A small image colorization model, trained from scratch.
Model: 48-pixel images, arch dncnn, norm batchnorm, widths [64].
Training: adamw at rate 0.002, 6800 steps, batches of 128.
Rows from block 4, named by matrix and row number. Each number is 500 + 40 x the weight over its row's rms, rounded and kept within 0 to 999. All counts start at 0. Numbers have three digits each.
# conv: 3x3 conv (model.blocks.4.conv.weight, 64x64x3x3), inputs 0-10, a 3x3 kernel for each
conv.0:494499500482481499512517517518472453501455450485454474509520473511523475469474459507530517502523497493509520517540463544560468461464441516572471519561476428446417507493483509506510526535540469487484496493480479478487560548500463434434427432420577564499580563501540508503505419440476429479479474487
conv.1:475480459482485474501498489501515524540558554519543540509521524527568533510538522483560544480599539459513492507518522530573532522556522525567538536602529484526488495504473488494477505512495484536498520589514485518477549522506545509449497508500465482456485526499449496473479477449514465499521497523
conv.2:460480451468481465482484471554553546570578576548566568530527512555577532536544532496556530492583528464503495525525509561603539553572536546580530544598517486522491493499473490491474503501489504544508530579526491519488556510456560510429498506520501504479509531508469502484480475455510476497507492504
conv.3:483494495495501511520520526471490501462479501462457493469492483440499515469481499466537531454564557490504530453489478429504518472498516451579610424561603451523560473481471473486480477502506453527508438547539463511518523553523503567498490528510501535525491531528465495528495442443540444421528464452
conv.4:472492481480483468517506490496500492495499488494503494472461476454459465469469472502517505510558523501531518457452472427444450451455461446465475428454457424441443485493482495500488526529524538554520565612556529566536458480516485490504491505516519517502534521500552540517443445439442429422484458439
conv.5:504496468498487456501500479474481482504517531510530530504494498487480487495483495515566560529583566498526512496480490469454470483464484532543535528538530518515508536521496514492473508497495563608560602663588545571538450477538444451496483503529466453455477462468477466468498490480510499498509499507
conv.6:525528522537546553500506526502484486509478494480463494482479478478465469490464473502504497530523514543539518481473468465454447480443441454440470503493514542531538589585587581583593535538548436460473462429447491446441482437441492460489491476505545547539569537530535474485501575505506564505421430439
conv.7:543508481543503457527500466585527510588533508577558544523520493529525502534530517466495462508502443486495448508499486518504487526515502454460493449449487459448474523449417524454403518472421527518517547530525537537530510516500509507523560517500490452460515439419504442427520498447540524442508521487
conv.8:528519502577572541570569544519474482510469459502493485522515514481472482462453465460449461465435449478486498532526525490486494459450467468476487448462496479479509593573561633619598607594578473439423447430422458451464477506488498477519494458503484450463492428429485432430496502473512541485492525485
conv.9:541532513543541535553554543524482463522485469500460447492508499495528496475499470450516459499594492496532489483508492487535491478511467528515467574587513550574519593594570580579557565581561506483466542525482550543509498485501531490454492477451507478471492499462454465439489497504467488545435453498
conv.10:482481484493495491484483478544572546575611574579592571459478478499516512525533531530548553520547552505518527443454456487496491516523518486475493486463468503484480471465450469470457449450443495523522503532524494513505487509519482480504515520526510519519544593573547580556520521522571596579572577559
conv.11:484491496486500500492501497520530521524541534511529529515537530557582541542547528511511503498513501488494491514545543588653568578593537523566515540584500505527486510515506504510501511512506496503495501494476468453437566554506566533472512504509509509470482499476440470482494465440493461474476475500
conv.12:496492484508512493495497486536553535562574545549547534472509503495532531517535537493514517478523540487507523457484482486513510513526522489462476494464475519496500484464435486483451473476455485498503493512511495504503477500510470464486492488484490490499525549534515528513514599580588716642565613564
conv.13:481491492488493488494496485529521513527528525516515507518526506561575514529526504507515524504528517490494494505526505590631517545546498500560475494555457438472448509511506505504498523518501497516524504522509472477463560526473558503481461456529505491488488490513446472498515480436541495488532510506
conv.14:520529534512517522512515522494498487491495485489497489504503503509511511510517517493476486488467478491477475498494494502501499501505504564562557537541533510520513554545551527516524507497509532528548523516536522523532467469460445448454413429452462449455487476477514494493491503497503512494520512494
conv.15:491502478503504471493489466559543496551526490545521510505502497495494489491481486478500488493533485482479466498496493477479477469454467452478491465482473479480474490484466485475470478478480489528502508563519486516507497467453506470455506511481533562504548542460510480424508500434517474409487442410
conv.16:480485500473470482472459465512560534519556525529534522484481475507500490521509497578600586557585562542548546475467458498489474506494485445455454424430431442450459494495492478479494468468492491505474488516488468485479464484511478452453509509459528568555543618571546566524505491507509492503527486470
conv.17:460458454468461468493480478506504503532536521574580561463434419459454450473472476453479453431482449473535499476460444473474467472478479471494533459501528400436451421413423429431452449449475450484481456510497465507492502490522449447455431487460519475428520492461548534516491445443500479473540520517
conv.18:486495493499499493491484480539564505552578510549550524461463466481488486491493489574603588574598579552565565469463465488487486495497494435436447426433437459458463492488479494495493476483495507519500509529502484504495504518539476470516515488484538554522582656542570588514493493481529541501516502473
conv.19:485491464474486474491492484497497506526533530522531531515502504536591543529561528471549531436647560450542498506489495521579532525568517486506494513603538470527495492505472489495469501507494474495476519593525517563513531521508569513422462447459516547505508543498464496467492508473516477480531491501
conv.20:513484468533533508534530512490491517507500491511524508530550574480493535470474521539497532508448517536512630525538566476491531475473516494460505476428517487454549576542513607589553599576532488461484483466499501503541465514481445454511513442512462451491503488510518521520426479501478612536508623531
conv.21:494503474493504477511516509494497475532551515498512492503501482516537495469500506484546505484573484452490469506517495529563502486525517576605527556607504481529496495493468475479461494501490534549485546568494479492468569494487571502451499527517450447422494513480478506456407439423450441474460464495
conv.22:536529506575580552549555548521512515523506502495495507501505526468476488461452468498449489506465527554538579492494516469475484465457465480428464500455497558526546606590563623623594589589566478452476480459480502480499463468474499431516519443530506506522530523527497500514486580535547679554488560508
conv.23:478486489494495489485476476550572518572593530568563537456465470492501495510510504572598600559588589542547549447444452483484479498498495483487496475474484491485492483480466479476472455455459508524516510534516487504496497507526485465510520501509539552531585649561576583524501511498547562523539522492
conv.24:528540562524534551517527539505504495503496489497493483508508503515516505510516506474466476477471486488489490494497492507511496505512495558547548554551552557566555579590606561564574532530537487485502477475496487488498480484462477478465448444451449453459495492483513498479477489492498513501515524494
conv.25:500461447514501472517517490525504534558573556579616580509524513505526527519522522495486484545546503507548549507510500499517515517516511483514517461488503470458469512451421532491442540519478480496501510528519509540528529590540499520538500454476463424468522492499555566545485421430505525503511575571
conv.26:525524528567568555563563551488474479482460460475457454483490482470486478455470456457459459484468482498488523488501494488515495467494469520527518532547550549567570602602593623626618587582577475470463446448446451452476516530484523526513511463494469466474478462458479441438471486499495539506476513467
conv.27:526517500514500490478474489522506499533481510541462535501501503501494506512489502480502463468451427444439432493495500492489501499481497463464451472462447479472464494486471466460470453463493516541509502507499486488492397405417444435419462460429532550540514497491467404445518525504521517503452452474
conv.28:533520505518522524482484491503526546469517542462506529475499510463484502476483497457471485465471475476471445487514514478502510490496502523531513552542521545537519505501503485490507461470477452479515459463493508490495404446437421442470428457472546554547479520536418482517550572554494553571421487530
conv.29:492499475481481463519513497492495494494495491492505496477465470472468470490481485517551537510556530488508507451435449436432439468455467493514515480498494472476472501500486497497488527533531562625566587684599524567537447459517479469497518527542509492478510489471518501487459450455460443444501475471
conv.30:509517484492496461511508486501488487524512514533526524479465467465454458473461467477522499475568511442478454477451458444421430462439454515534535510528521502502492501496472483473449485485478534575532574662572523560525444443513458441478498515522478463450501479457510488475466462463465435442503483466
conv.31:493456480516487486515508495527500565531480506528491480506498507487487503486489510449441408489444426486476447511495510503491505498493512509506499493502511491494518502462478512472466509481457507525513503492499498492488529575504479554549512531579455458553491444505498440441491450485503482470483500474
conv.32:481517490531546522508526503522524522508521556490501544523507487502497478493495499507541511503615542525582496521499471483476452468467477418444487464508540523544553556569552571566547532531517480514499469547507472529508475445483479503499491554515523543508513559541462505525540556486581530500484461471
conv.33:479515489422436450461475484523497497532514516541491502502470460527539487481491478474547479495632475429456448496479469523542491490508487515554506510572489453508485485484462429444441490522535523509447532560484482498490506463504558483447466489458535523498528527495527524495472473494463408496519499491
conv.34:501499469487489471495498487487483498531517507530511504510486497533545495510545517527554551526622525480549482507478493520537488514548513529528521580620549517567519501498473496491469504508497483482478553577515536562514522520526546508447460474494530520512561557527536536508469473463477461486503479501
conv.35:495471470510497472506499475527533533587582530591577523499528505510544531509531528459474456488491469485518524484506491501528517509522519487490498476468492485469498490441416502469424498486444495495493511502490513514506537550514495508518488467484463459497525518510559547507481507526558639570587650569
conv.36:476490494476497498482498491506517496514524506512520504523538517563593537545556521507505491502510505488491492524544517586626553565587527575611528604668563549606550504514499496508495502510499470473469480479468453452442584560477615557446522493461530512472489484465449457470471463426468443446458453457
conv.37:513487472521498465499482468530518503534512495502493506506533510512534523520529523484478494480480507476481502484513498505528514529532521452422475465429487503476510522461428516473426509480437508486506502481502489471495473517508489488513527507504518503515557532516528502498553626532621703535573589518
conv.38:471525506464486492492502511525508501521528532545528536520487458518489459511474466473491495485578504468434423535498460503463428500454448490522564499520529500496514464490475452450442476483490445481476476569520467502502470475537496467467491533497508508487497499491510488500534541478533458476526483485
conv.39:511509515499510513482497499518561576524569568531549547504548554532558556527528537488485473454482491465481504490537543540573555536530525508544524534547510541523514517518511488505507482508512500515516466489488454458465485496443487440412450445483501504513472513530472500515509514543506552593499532567
conv.40:519531547534547563514526538485488480491481473469455450480485487490493487485492484466456474488485499487488490463475475478488478472483469542541537550549542550552539571581602568573593522525541464456470465456462459455449493483460470469453447453457447453462508492476495465453447478482472515497449493472
conv.41:478477479486491487476480477533575557570624587583606581463486485495515514513521525544555563535553562515528544448463460486501494508513513488480493479465468487475477468461446464469457449455452490512519499525524493513515496518519474467492501494502497502516530576568547579552503515520546594583555571554
conv.42:484491493485472459484477464512494450480479467482491474499517508515545530503496495497522541501522531488489505488523509524588565502502494418518513435517501417430438514506487501488475503498497482496491485489478479466460527556471508511452423428431572579516541552525536509501546452408512433416468467474
conv.43:515496495545540518533526511505469470509472439495477458476473488462455483457455498520485531541496548560533572458451475445442468446443486441416473449438518494496561568536529589565548573547532486463482494473491510485496467522507490477560559495569489460484522468450518469434475495463516581464500544456
conv.44:505517495499514501491512510507498505517498511506493533506499512510504512533506523473526507466545486449474457495485502489480497521496520463479496479490484479484479465485468462484485476502506511543516523567536514535519381395415427424416445462479527542516512505496464455479503525499490501506442474501
conv.45:537537537527522523497493505495487471533490486532481514478487492488489486492484479495527494492501449476474441487494501496493491495483478488487489503495499499499504505493495486475489471471497492507497502498501522521521438434428436433426418421413532552540533513481504442439515531520532529502489457458
conv.46:473473472458444453500479485522520525532534532546554543485451453479465459509487486501528507483527485471494485456418423440427417476453452485507517461478478441448446466468469456456466489490503532578541538603552492534512445459498474471479504519513517499492528510501547539528476431456482434462529490502
conv.47:483523497460486486491503520475460468519497483546504500483463478462461468467465468453477471459575497436462435499470483436435450444445451505531555499546550495519524482494487463460454482503510490495469506582510488533499444452544509480449477512478465477471511510478540514487452504498459426490510447440
conv.48:477502497487504492494506497506507490509517494499505488551584531567586521522523492491502497480499498487485487553598537587620528528533487564625528565624540526561533506522509508521509519524513473483482463460454438428428643586454570502421472454469483471451464462480461483510476453420469450454461467467
conv.49:524516478504499484521521506523524533506520533476487518495486499482490501468466492431495454470538430419439445498483511467484507469469508540573566503504470484481462511485448468470450493509496493510455530542467485490470500486541510485479514556506447461462478500481468498485470472495463434526482453505
conv.50:488497486489508496486501482480473461507506475525497478449451453454459472484488492569514506536503512557502520419428428422442456458487489523512475538519491543535519498503471506504477509494461495477486486471487507480490524526552563505512573538526505469456510500482510494474401447504419534582448527558
conv.51:504519516482490490515523528466480482473483477478476466503504489486494497476468508496531504442429458447433468517517503510513509495487524586605578532554554473485521495481484480481487522528539494526521487508528478484500561507450476506475439492556464481491474492485495493490375417477413434441470483465
conv.52:477501516487504509502509511499507491499515498480498481525580547573629556526526507506507521485516531488495506508553537564611549526523502502546499517565519502523518512527525512523517540543532494498492473473449429416403605582458577519435462456490487485460466465465438458493487457434488457473480476496
conv.53:511484467521528506526528511506507534520522508534553536486497503468472490468469486504487504473451469498495517501495497460462480458448465490457465485442474481443486539509487561549523559541518500479492497479487508508507444475456466399449496422456490459490510489492517526500417443479450562560483580569
conv.54:512520521494507505488502499490491473483482469477478461488499489502516498490499486458468473494497502501484481499511495517538507502514490584611552586621557537561516495501506482485489473478484439427430460454449473468471532530474544516451480448407472442460473437459477440462473491472443463448423445440
conv.55:512543513457468476507520518520484487515481509513451477494510512534562497488484465445581526468649483473497485478503508534570490504506464475534532506550471484519474532541506479494487545575569515542486527548464504495466547498493549466430421441463525511480511517509505509519506487499467408527506510554
conv.56:495524508492516498496509496485496480497519502481497486496525510516544515500493495479494476503521492504497490498545521532577533508510490524651554535642534494531482492495483477482472491496495496499473530523480525504469560537470537493459466440468450417416463440456439439482432481459482474474462475487
conv.57:505498496526516493532520492537502499504486464488498486503487498479476488487494502511499481523534537542557569508486502485473486496495501493486478484492494484496499530491481540498465550520481533517497526533516506536523546566574550559578594585585508474490528494486516506494479461473486469460480469470
conv.58:495497482491494485486493485472508490473520508475512505481499483491526504483496489474502513478524531492490493490516488505556522495519500553645595552659606518579544485488477474475468472473473443474488446489500455476485577566486576549454519512461491428419458436447451416448452461420449466436444454448
conv.59:467469471484498500482498498504544540531585561549575557450467478470495507491505508541540557536565579520561588454455455468482487487497492479458451463440423483467450472473460474495492467489499487505515494521522493523525482515521446451480441424428486486504509564574527585577461468482499566579518562560
conv.60:502521503496517499506519508489499487499512488485482471485504487505531505493498489471499485482516486471468465497533508537591542520539511540617549548631549497541502495501488480491480492503503484499493493502486479479474574543464576524438493469458448404415453426443435415439423460446454469475455473484
conv.61:513515522511522534507513516449505537442509538472505524478491489484497495499498494473492473470507507482504502482489483490499493507504498470472477499493484522512493498504514478489510482491498501517528501511514517502491402462475422452482415469500501501496455507522443506525523538541519557567510534540
conv.62:541543555523535543505518524486480482477466470453453460481494490483496490470475474470475467489488471492471449491508497496516497477486475567582526561577527513519488516517536516512530502503512447423418459438432480463470496491446495487454456437412507477483491448454476472491486511506440472472387417432
conv.63:521529534544549550540539529465452441454438424433422409465468460462471465463476470460454468462453461468465472456468454462482468462484468533530520538542534541552544567574580575581586541540539456441467433423451428424449493491461493492479496484475446441455450433442448415421468495488486528494487531482