config = dict(
    model='image colorization model',
    crop_scale_min=1,
    translate=0.12,
    loss='charbonnier',
    norm='batchnorm',
    hidden_act='relu',
    stem='single',
    init='torch_default',
    beta1=0.9,
    batch_size=128,
    epochs=38.5,
    lr_schedule='wsd_sqrt',
    warmup_steps=200,
    weight_decay=0.4,
)
Rows from block 13, named by matrix and row number. Each number is 128 + 24 x the weight over its row's rms, rounded and kept within 0 to 255. All counts start at 0. Numbers have three digits each. After the name is the row's rms in percent of the matrix's.
# conv: 3x3 conv (model.blocks.13.conv.weight, 64x64x3x3), inputs 26-38, a 3x3 kernel for each
conv.0 100:127127127124124124120122121136128125140132120142140129100118134099107127110108112118121123118120120120122123107108109101104106095099100107117120110117117114116114113125121116128122112121114104111110108117113102111106109118117115125120115121115117115113115115114115117115117118118116118117119120118144165160154176164156166155131136139130131132134133133
conv.1 085:189188195182182190173173182202202219192189206179177189145141151142134140145139141171173176167170176159164170191191199186186197183184194118120122119121124121123127104101103110109109116116117140143146136139142132133135101104109107111115113117120128125130131126131129126131175177180171172178163165169121123123121123126125127128139134137129127131128127133
conv.2 098:191194200186187192175177182194195189189191187170176176151139141153139136156145142169172175164167172158161165201202212197196206191192202116114114117115115119117117110110110114114116119121122145146149143144146140142143100101097106106103111111109130128133131130133129127131171173178166170174160163166120120120121120120120121122140140143132132136129129135
conv.3 099:156155157152150151150149148189186190173166168159154152169165166154150156156153161148147147142142142135134134192189191183181183185182184119116116117115115117115113136136143140140149154157166159161160154156156151153152164161163165164166162164165178176175176174174177175175169168172162162164156155156122118120117113116118113116134131132126124124124121121
conv.4 066:159163169152156162148151155139158173130146165114128146134123123142127119135128116164167167161164166157159162174176183163164171160160168111109107111112109111109106135136139136138138128130130150153151150154152149153150102103099107109105109109105122122121124124122124123123158162165155158162153155159106107099111111105109108102156164166148152156137140141
conv.5 094:131133134124126129120122126133156173118138160107120139135129128136129122134128121136139142131134138131133136140144146130135137123126130136133132133130129133131130198198194189187189186186185126133133127133133127132131141137137138135135144140139122124125119122122119122122125130133120125127116121124130128126128127124127126125135138134133137135137139136
conv.6 128:122126120131134129131134130101083067115096076120114101101118140097110138098103123115122115122129122113120114117122114131134127132136129122126115127132122116121111180183179187188186197198197114112116109105109115112116134139134133139136129134131106108105112114110112113110110116111119124119115119116110115102117123113107112102139141128137138124126127111
conv.7 094:110113111114117115116117116093079079113097100138119112111112126118117122107112116105109107106110108104108106092095089103105100108108104091096086079094085066080077093101100096103102095101104126125128125123128131130135128131127121128126116123125120123123124126125124124125099101102101104105102105106065087051078108081031065053131135133127133132125131130
conv.8 066:177178178175179178164167169195197194190189186168168162147149153144146147146145149169171170168171174160163164200204209201203214195198207113114116113115116116116120100100099111111111120121122161163161157159158149149149094091095098099100106106107120119121123121123122122123195195198190197196177185186120120121120122123124125126142139143140140144141140146
conv.9 136:133133135129128130124124124162127127159116115167137135101109118103108116123121126120118120116110110118110108124124130116117122112112116108112115108101094108091077114116115111111109108107102120120126122124128121122125113116115116115111113110104129130133130133138131134139129129133129129133130129131118116112109097084105084068126124121132124116135122113
conv.10 071:149151152148151151139141140156147140161151146153144141143157163131142149135144147162167169162166169152157159196201191190193188172174168132132131133132132135133132132136126133138129136137127134135139130130132126124125099109109109123119113122117134136134134137135133136132164168165161165163150153153121123121124126125123124121143142142152150152160163164
conv.11 130:125138148128138149143150155091150136107148134107164168070147184072134160168165121123134139124133138138145149118132140125138143138144142080122125115153150110141143158156119157144107157142093174149139158131120155135125125134114133132108111108087113112111115106101126113098133128135124116125140131135054123129102173169093147144087098106121117121096113127
conv.12 067:170163163167161163164158161133169193118144187094103145130099081142102068130110065167167167168166168168169167176170174172163169169163169111111110114112112114113113101091090109103099108100098147145140148148142145143137098100099106106105104105105139134132141138134140137135162159160161161160161161162114109111118117118121120121126125124125124121114113112
conv.13 091:125125123128127126128127127088138150087148174055097128125105097130111095121122096126124128124126127124126127120120124124123127129128132142136135124123125113113116108109104119123116119118113158164155162169158158165155161163167160164167153157158126122121131127125137133131100101098106107105109110108142136125135136131117119123129133133111118114094100091
conv.14 094:122122119124127124127128125090091093104105103111114111109112116115113114108104105115118113119121115113115110104107103114116113120121117131132117132133123122125115145142140150147148165163164111115119110114118116119122139138131134133131130131130123122121128127125131129128105108104110113108107111106115115100118118109109112105136136128127128121117119110
conv.15 102:115116114121122121122124122095103106110116121119120120119118124129125123116120115114117118117121122116119120105107100117119114122123119117116114113117118110115116129131126134134132139139137125126129125124127130131133129132127123126126118123124109111106115116110115116111103105103107109108109111110066077050083102082054073061138141137138143138135142135
conv.16 152:125126122130130125128129123126128128132129128127133133114114115126126126131130125124125126124124125125125125128132124137141133135138130127129131129131131131133132128137126135143135131138132120122121122125125123127127124129125129134130125130126137139133140142137137138132122124121125127124125126123127131127131135132129132128142142140142141138141140136
conv.17 081:122127132129135137142146145122167179103136146102113099105097121119099103146145135112118113114120114124129126109113123110112117131130131093104090116120112136137139157156159153148149157146145150152137155157143141143131126124119124119114117112110114116124111112116106105107140142134143144136150150141037049064100107121168168184109123114121128131146159178
conv.18 074:126125127125124126126125129109112119114117119119120124122125125121125124121123121134133136134133136138138143107106111106107111109107111132124126127120124134130135205186191193181183199189200110113117111111114113112115119109112104093099105099105097095097098096097098098099120119123119117122125125129118108111113103106122117122110112112107109109108111113
conv.19 115:122129124120125120123122117171151169146134117174168142140132093136209185065106166130127131124118122129124123116117102130128111132129108147137145134121130143139146113119099107111090110112100136137133124113115127114118128120103132125105146141125159161153157157150170166159135137132122121121116111112138138149124101100138142137136129147123119140143137159
conv.20 066:158155153153153152150150149157173186155162184146146162134128121134126112123122113163164163163163163161162161169165171161157162159155161116116116116117115114116114098092086107102096107103096133133132133132130131130128082084082088090088085088085129125126131129127131130129160158159157157159155156157130124122134129126134133130132129127136134130126125121
conv.21 112:120119118122124121122122118119109107124110103119118114099113128106118134117124130118120123119120122123124125123125122128132127128131127123127131127131132132134134138150140145159150138149142115115116118120120121123121130137132136141135131135131126129127130133129128130126121121122124125123128128125130137134138144140138141137153157156157158156156156153
conv.22 126:124130140127134144142149161156156215131123184138152175166132059174226146077154152135132145137136152152152168106121134109126140126146161143113119140113126147135146128142149113133137104127137118116115127124125131126132138133135131127127126125126117130131115133134131144146127134144130139152141150165154117133151108126144134148100090091102101101097092098
conv.23 078:132130132134130133135132135105144168093135175071093129134120109140125104129130107135130135133129133136133137143140146145141149152148156150144142136135137126126128118117117124127127121118122172172168172174168167167164147148146145147146137140141132128128135132130139136135125120123127123125131127131151143135143143145126127137133136136113118115091094092
conv.24 108:151148153143140146143139145167139142166131139179137133147149160139137134133141149151144147144137140144140142177170176159150156156147152123119113121118113121119117128123129120115121122117122135131139130126132129123128118115118118115119121120125145144152143142148146142150166162167158154159157153158098093097100095105112113127095096087092087083082084079
conv.25 083:132134135129130132128129130161145143158142144182167164120131140117128132117134139130132135127127131124126128132135138125128132126128132122122125112113116107109112084095088087098091095102098149148153145144147144145149118120120121125123124126127120121123122123125125127128125126130119119123117116120112121117108116116101107112134133132117118115107108106
conv.26 069:146145143142141140140139139159148145155143140157143140142146169121123146120117127164163160160160158154157154158156156149149149148147147100100094110109100113108097091089069101101082107104087143142145138138140137136138100101095110111104118116109126126130125125128128128132174173171168168165162164162122106081145130099150132105135130127137130126138129124
conv.27 088:129127128128127128127125127100117127106134155094117137121119112116114102112120107128128131127127128126126126130128134131129132136134138128131128117120120106111109081084083092100100097101100154158158154160160158160160159162160159165165155161160142138140145141142150147148114114115114114116117117119121129122122134133105119119138146142111118109081089077
conv.28 094:135135136131132134130131134191169171189150149233184170127128143114123135111123139141140140138135137137135137151153156146149154145150154128131133129130130124125122097106109084091095079084088144146149146146150151150157119115118114112114113111115154160167152158167154160171134135136130129133129128133126124127116114115112111109155153161134130135124118121
conv.29 092:126126121125126123123124123136114108149119107167141113100142175087110149095094109133131124135134127135134130121122114123125118118121115136142140138146137138139132070084078078092082068081071101105106104109108101105105127134134130137134133137131138138134134136133129132130116115111117118113117119114153183168171200177162181159120117121113111113123118121
conv.30 064:108110107116116112116114109126118112128119110131118107084104106104124123107125127119115117116113113118113113089093087108108098113109097107106116100100110101105118062096090077111103075104094112109110111109110113110110122126120116121115105112110120125124124127125121125118124121117127123118126122116122137142131145146134147148130120115123114117124121133
conv.31 097:126130129131135132135138134114103098122097085133115099115128162111121149132144160112114115116119118120123122101104106102104103111111108093102099110117114112118118159172167163174171148157153127121118129125120126122117170180173177187182162170165137143146143145147133134136125125127128127127131130130071076068096102098100107108132149148150162164158173179
conv.32 083:172174175167168172162163167179184195182181192185184189140140149138136140140137138171173174168171173162164167186187191185184190183185192111116119111114117112113117080086093095094099103103106144146147141143144138140142092092089103103099108109105118118120121120124122122125188192194184188192177183185118129132123128134125130133133131131123122125120119122
conv.33 073:160161162155156158147148152172169169165162163155153153131130137132126131138130128162163164158159163151155159183179185176172179171167174086090099085090100095097108066069067080083081089091088147146144145144142135135134089090098096101105106109114130129132129129132129128129179180179172178178165168170100114128108120133126137151136135140133132139141141150
conv.34 106:112117114113118111105108101155129114170141133189159145116122156103098115107113126109110107102103099088090086146152151145150146133139134137133123133131121126126116085094098088096100091097099140138142141142144149149151119117118122123123119122124147151157148152158145148153113116112112116111101105099116114107121122118125128127170170169158158155148148143
conv.35 115:133133130131131128127126123151144137156147134152153142117135141117135149119129140125124127124123124126124125124126120123124118115116111119122123120121120126125123105116108107119111101111103123127127126130131127131131096103097102109101098104096149150149147149150144147146135134132133131130134132131145153145151158149152155146128127124126124119130125121
conv.36 122:119119113120120114116115111142148142147153141156163159141148138138145142135142137129128125128126124125123120109110105111112107108109103163156159152146151156149155138133131135132130140139140131132131129127127129129127145141142142140142146146147112113109115115112116116113113113110113112109110109106157152152149145147146145149129125128115111111118112111
conv.37 095:119121120119119118119118118126160164124159168113145158147151136141154149128148145129131136128129133130129131136136137134134134132132132148143147138134138139134136134133129131133128128131126167171171164168169168172174158154154150148149149149150128129127131132130134134132121122124120120123122122124148145146138137139131132132146144140141141134136133125
conv.38 103:132135137128130133128131133120127130117126128112121122119120116121119112113111106142146145138142143133137138135139140126130132125128131119123111125129121117124117190187176196193185200199191125128134120122127119120126147146136152152144155155148121125124125129127131134132130133135124128130121126128103106095112115109108114110148153139150155143140146133
conv.39 093:133131136134135137141142142111128138111114124120111112138132166139126133159163160111108107116114109128128122134132138131130133139136138104108091134133113153147132155153152147143142143136135139144146142149145141145141146148141150150145143142140138140148138138145134132138138138141141143142149149147082072058119107095156140134122134118156157145182186171
conv.40 108:128128125127127126124125123140125122152133122162150133106128146100110133103105111127126123126126123129128124117118113117118114113114111117126126121129120124124115101111105105115107099106098116121120118122120117120117119126125127134126128132123129128126127127126126127128120120117120120117121121117185230212212247217213230189127128131123122122129126125
conv.41 126:120131141114125132107117119139103141181156121132210147167189149158164138184194188120129145106118138102117134129145145122138137109122122152164165130147160104127146092122110129155152107143136135127139127123140137138152121135125132138132117126125120130132129133132111116109116122141109109134130126138150182165149180185071114131093096089104108099127137120
conv.42 102:140135137135132135136134137162157160151139143152130129108108114110104105112106105134130129132129130133132133116110117105101108107103111119119115122125120121123120115106112103095100103094098102103095112113104104103097133130134131127129134131132128124130118115122120116124120119119119119119118118117105106099113115107116118111115113116107107110114111116
conv.43 098:138138139136136138135137138123134143125134145129130134125121121135128120124124116146147149144145147145145149153153154147145147144145147096094085092096092088092091136137134136137134132134132142141141140142141142141143145143137143145141144146145132134132134134133136136136141143144139141142138139143060064039066085070045065061104106103101105102099103100
conv.44 109:144144148136137141133136140142151158140143154142139144134123118141131117131130120146146150141141146140142147150151155136137143132133138102093091096092092097094101134130131126125125124122123125127128125126127124124128143136134142136136145142142135138141133135138136137141143146150136139145134137143106091089096089095099098108101102102096098098093094094
conv.45 090:144145147138138141134135137133150158125139152118122133139124111148135113140138120147148150142143147141143146152152156138140142131133136107101103103099102106104110144140140139136135134132130131132131129131129126125125146139137145138138150144146136138138135137137136137138146148150138141143134137140097080084089079091098096108121122121120121120117119118
conv.46 096:139141145132134139129131136118156179099138173084105135155116101171132100159146107148149155141143150140142149149150156137138145132134140130119127121114127123119134159155159155152154149144148142145139140144136129130125148141144146139143153146151134132133130131131133133132140142146132135139128131136112093106104094113113106132129125127118117118118115116
conv.47 094:135133132135134133132131131138126122152137125159154138105121140108111129112111111131130129131130128133131129131128125136135132132132131118131134122133127126129122096109101102113106097105097109116118111119120111118118121130127129138131130136126138135133138136134136135134128128127130129129131130129183231216204243220197220185129133136125127129131130131
conv.48 080:164163165162160164162160162134156165113141162089107131153134110156138105144140108143141143143141145144143147158156161153150156150149154129124124124122121121118115157148147165162154158155150182192188187201195187196186124129130130134131129131128128129126127129126129129125139140139139142141137138140131123117132131124126122120143147146142144142131132128
conv.49 124:134133135131131131131130128122128132117123121105113111125129126129129128136133125123125128123123124127126125108106112099097103099097102101109113106113114111115115122129128121128126121124123095103099097105100090098089103109109107113111107111109117115114115114114116116115133136136132132133134134131102116117112124122117123121137143147148151152153154154
conv.50 115:112117110122126121121125120102092081118112101123124117091101121099102119100096105109118112114125120105115111106109100121123115122124117112119112113122117102112107149149147153152151161160161101098103102097101112110110130134130126131129120125125114114110121120115121119115093100094101108103096102099087098082096110097081093084150155149148154148141148141
conv.51 061:162166175159162171150153155163158154158152147142139135133145159125134153124130146155163172155161167148152157179181194171177187160163175087094100086096101091097104125136134137152150138154153148149149143142144136135138105110109108113116110117118126125127126126127124125126179202205177183210180175190094111120099118125102120129134134140135137143143140145
conv.52 081:156159158150152153143145148153149148148144144147143142133146162122135153119128142167168165161162164157159160174176177164167168155158158109113115118121118126127123075083079089101090092100089144144149137137143132134140102109105116123117128132123135138140136137139134137139169172176161165170157160164125132129137143135147150139168167160169164157183173168
conv.53 139:113119112128133127128132127105084077124099086131115102124136151128143157119130145110120116119129126108117113115120112135138131138140133118121115117120118107115112162163160166166165177174176116115123112107117123119126107109107101105104096101102102105102109111108109109105108115111123129125120124121077080071079086080064074071146152144152158151146154146
conv.54 091:139140147132134138129130136111157191093138186070095135148122108159132102150143105146147154140142149138141147156157164141144151137138145135131130130129129128125127164163164161161161155150151144149146141149142132135132142138140141138139144140141128128128126125125127128127136138144129132137124129134113107100111113110112108115136136136123123123118118117
conv.55 128:133129130126122122122121118144113127155107104176161152115209205092138161144114099132119113128111102129118111144142138141139134130130126139141123147149124135133112094099073110115097092100081135117127122104113129119121115126109130141122117126110145142144147141146138137141131119126120103110126111114138147093155173117121130081113124117113121109117125108
conv.56 125:112112115118115117124121122107119139104106110100110121140139101131194173107123125121118124134128132154147147100104110104108110105106107097096108163160168172172169163165164144144145132134133112111104109104101107106104131136134145145146135137135123125125120120120139138136114113115114111113122120120077067080176166170162165150087083086096091087070062058
conv.57 107:133134131132132131128129128137123118132115110131105086084113142086092121099096096130129122132133127131131127115117112115117113110114111116117113124126117126125118094097096097098094095095091093101096103113107093101095119120124119117118124121119127126125116117118106110114118121117120123118116120115122133123138149134138146130114109111111104107122115119
conv.58 126:136136136127129128123124125130130131122123125113114115113124126110119121109116114139142141135137138132135136160160156140140136125124123120124122125128127124128130247250235231232218216218203118119120113112115109110113149150148152151148157155152127132130125129126126130128133135135125126127120122122119121118119123120119123121138145141141149147146154153
conv.59 059:145145147144147147148150153131131132131132131126131135133140155108115138111114124157159159156157158153156158128128132128129131137138142111115108122123112117118110138150127150167141158173157149148154145145152147149157114124124125136135129137138115114115115113115123122123170177179171172178173174183118120100141142116128127110151144132158148138148138126
conv.60 087:139140141140141143141142143091104116079087103071074089121122124122127127123131133132135137132134135131134133100099104096097101098100102115125129109117118097100101164172174157165163153161161121123124122127126121125124142150150143149148139144141120119119122122122125125125134137141135138143138142144120128127100103097081079074153162164155162162144150142
conv.61 118:133133131135136134134134133131134136125127134108107111145137141148140143146148153133132131134132131132131131100099103093092092095095094122122118122121118120120119157157160145145148141140144122122117123124119116116110118118115118117116117117119119118121117116119117117119139137136140138137138136134108105103108104106111109113120121125132132136127129134
conv.62 096:150150150149149149151150150128144151121137141109126130133125128128119120132123121160159156158156154152150150164165162168167165167169168141136136141136135142135133199199199215213216233234239145151151144150147141145142134134135142145146143147148139139137139140139138141139163164164161163163156157159138134134137134134137132134147142138148140135149139132
conv.63 081:129130130131131132129130131108126149094104136078075102119128127117120119129129120137134132139135134141138139152149152153153156148150152151141134149134124161146137105105089114113096109110095148152148151154150145149144146145132150146132148143130133131131133131132128129129133131130137138137135135135191180156194178146196178151117113120118111119137132140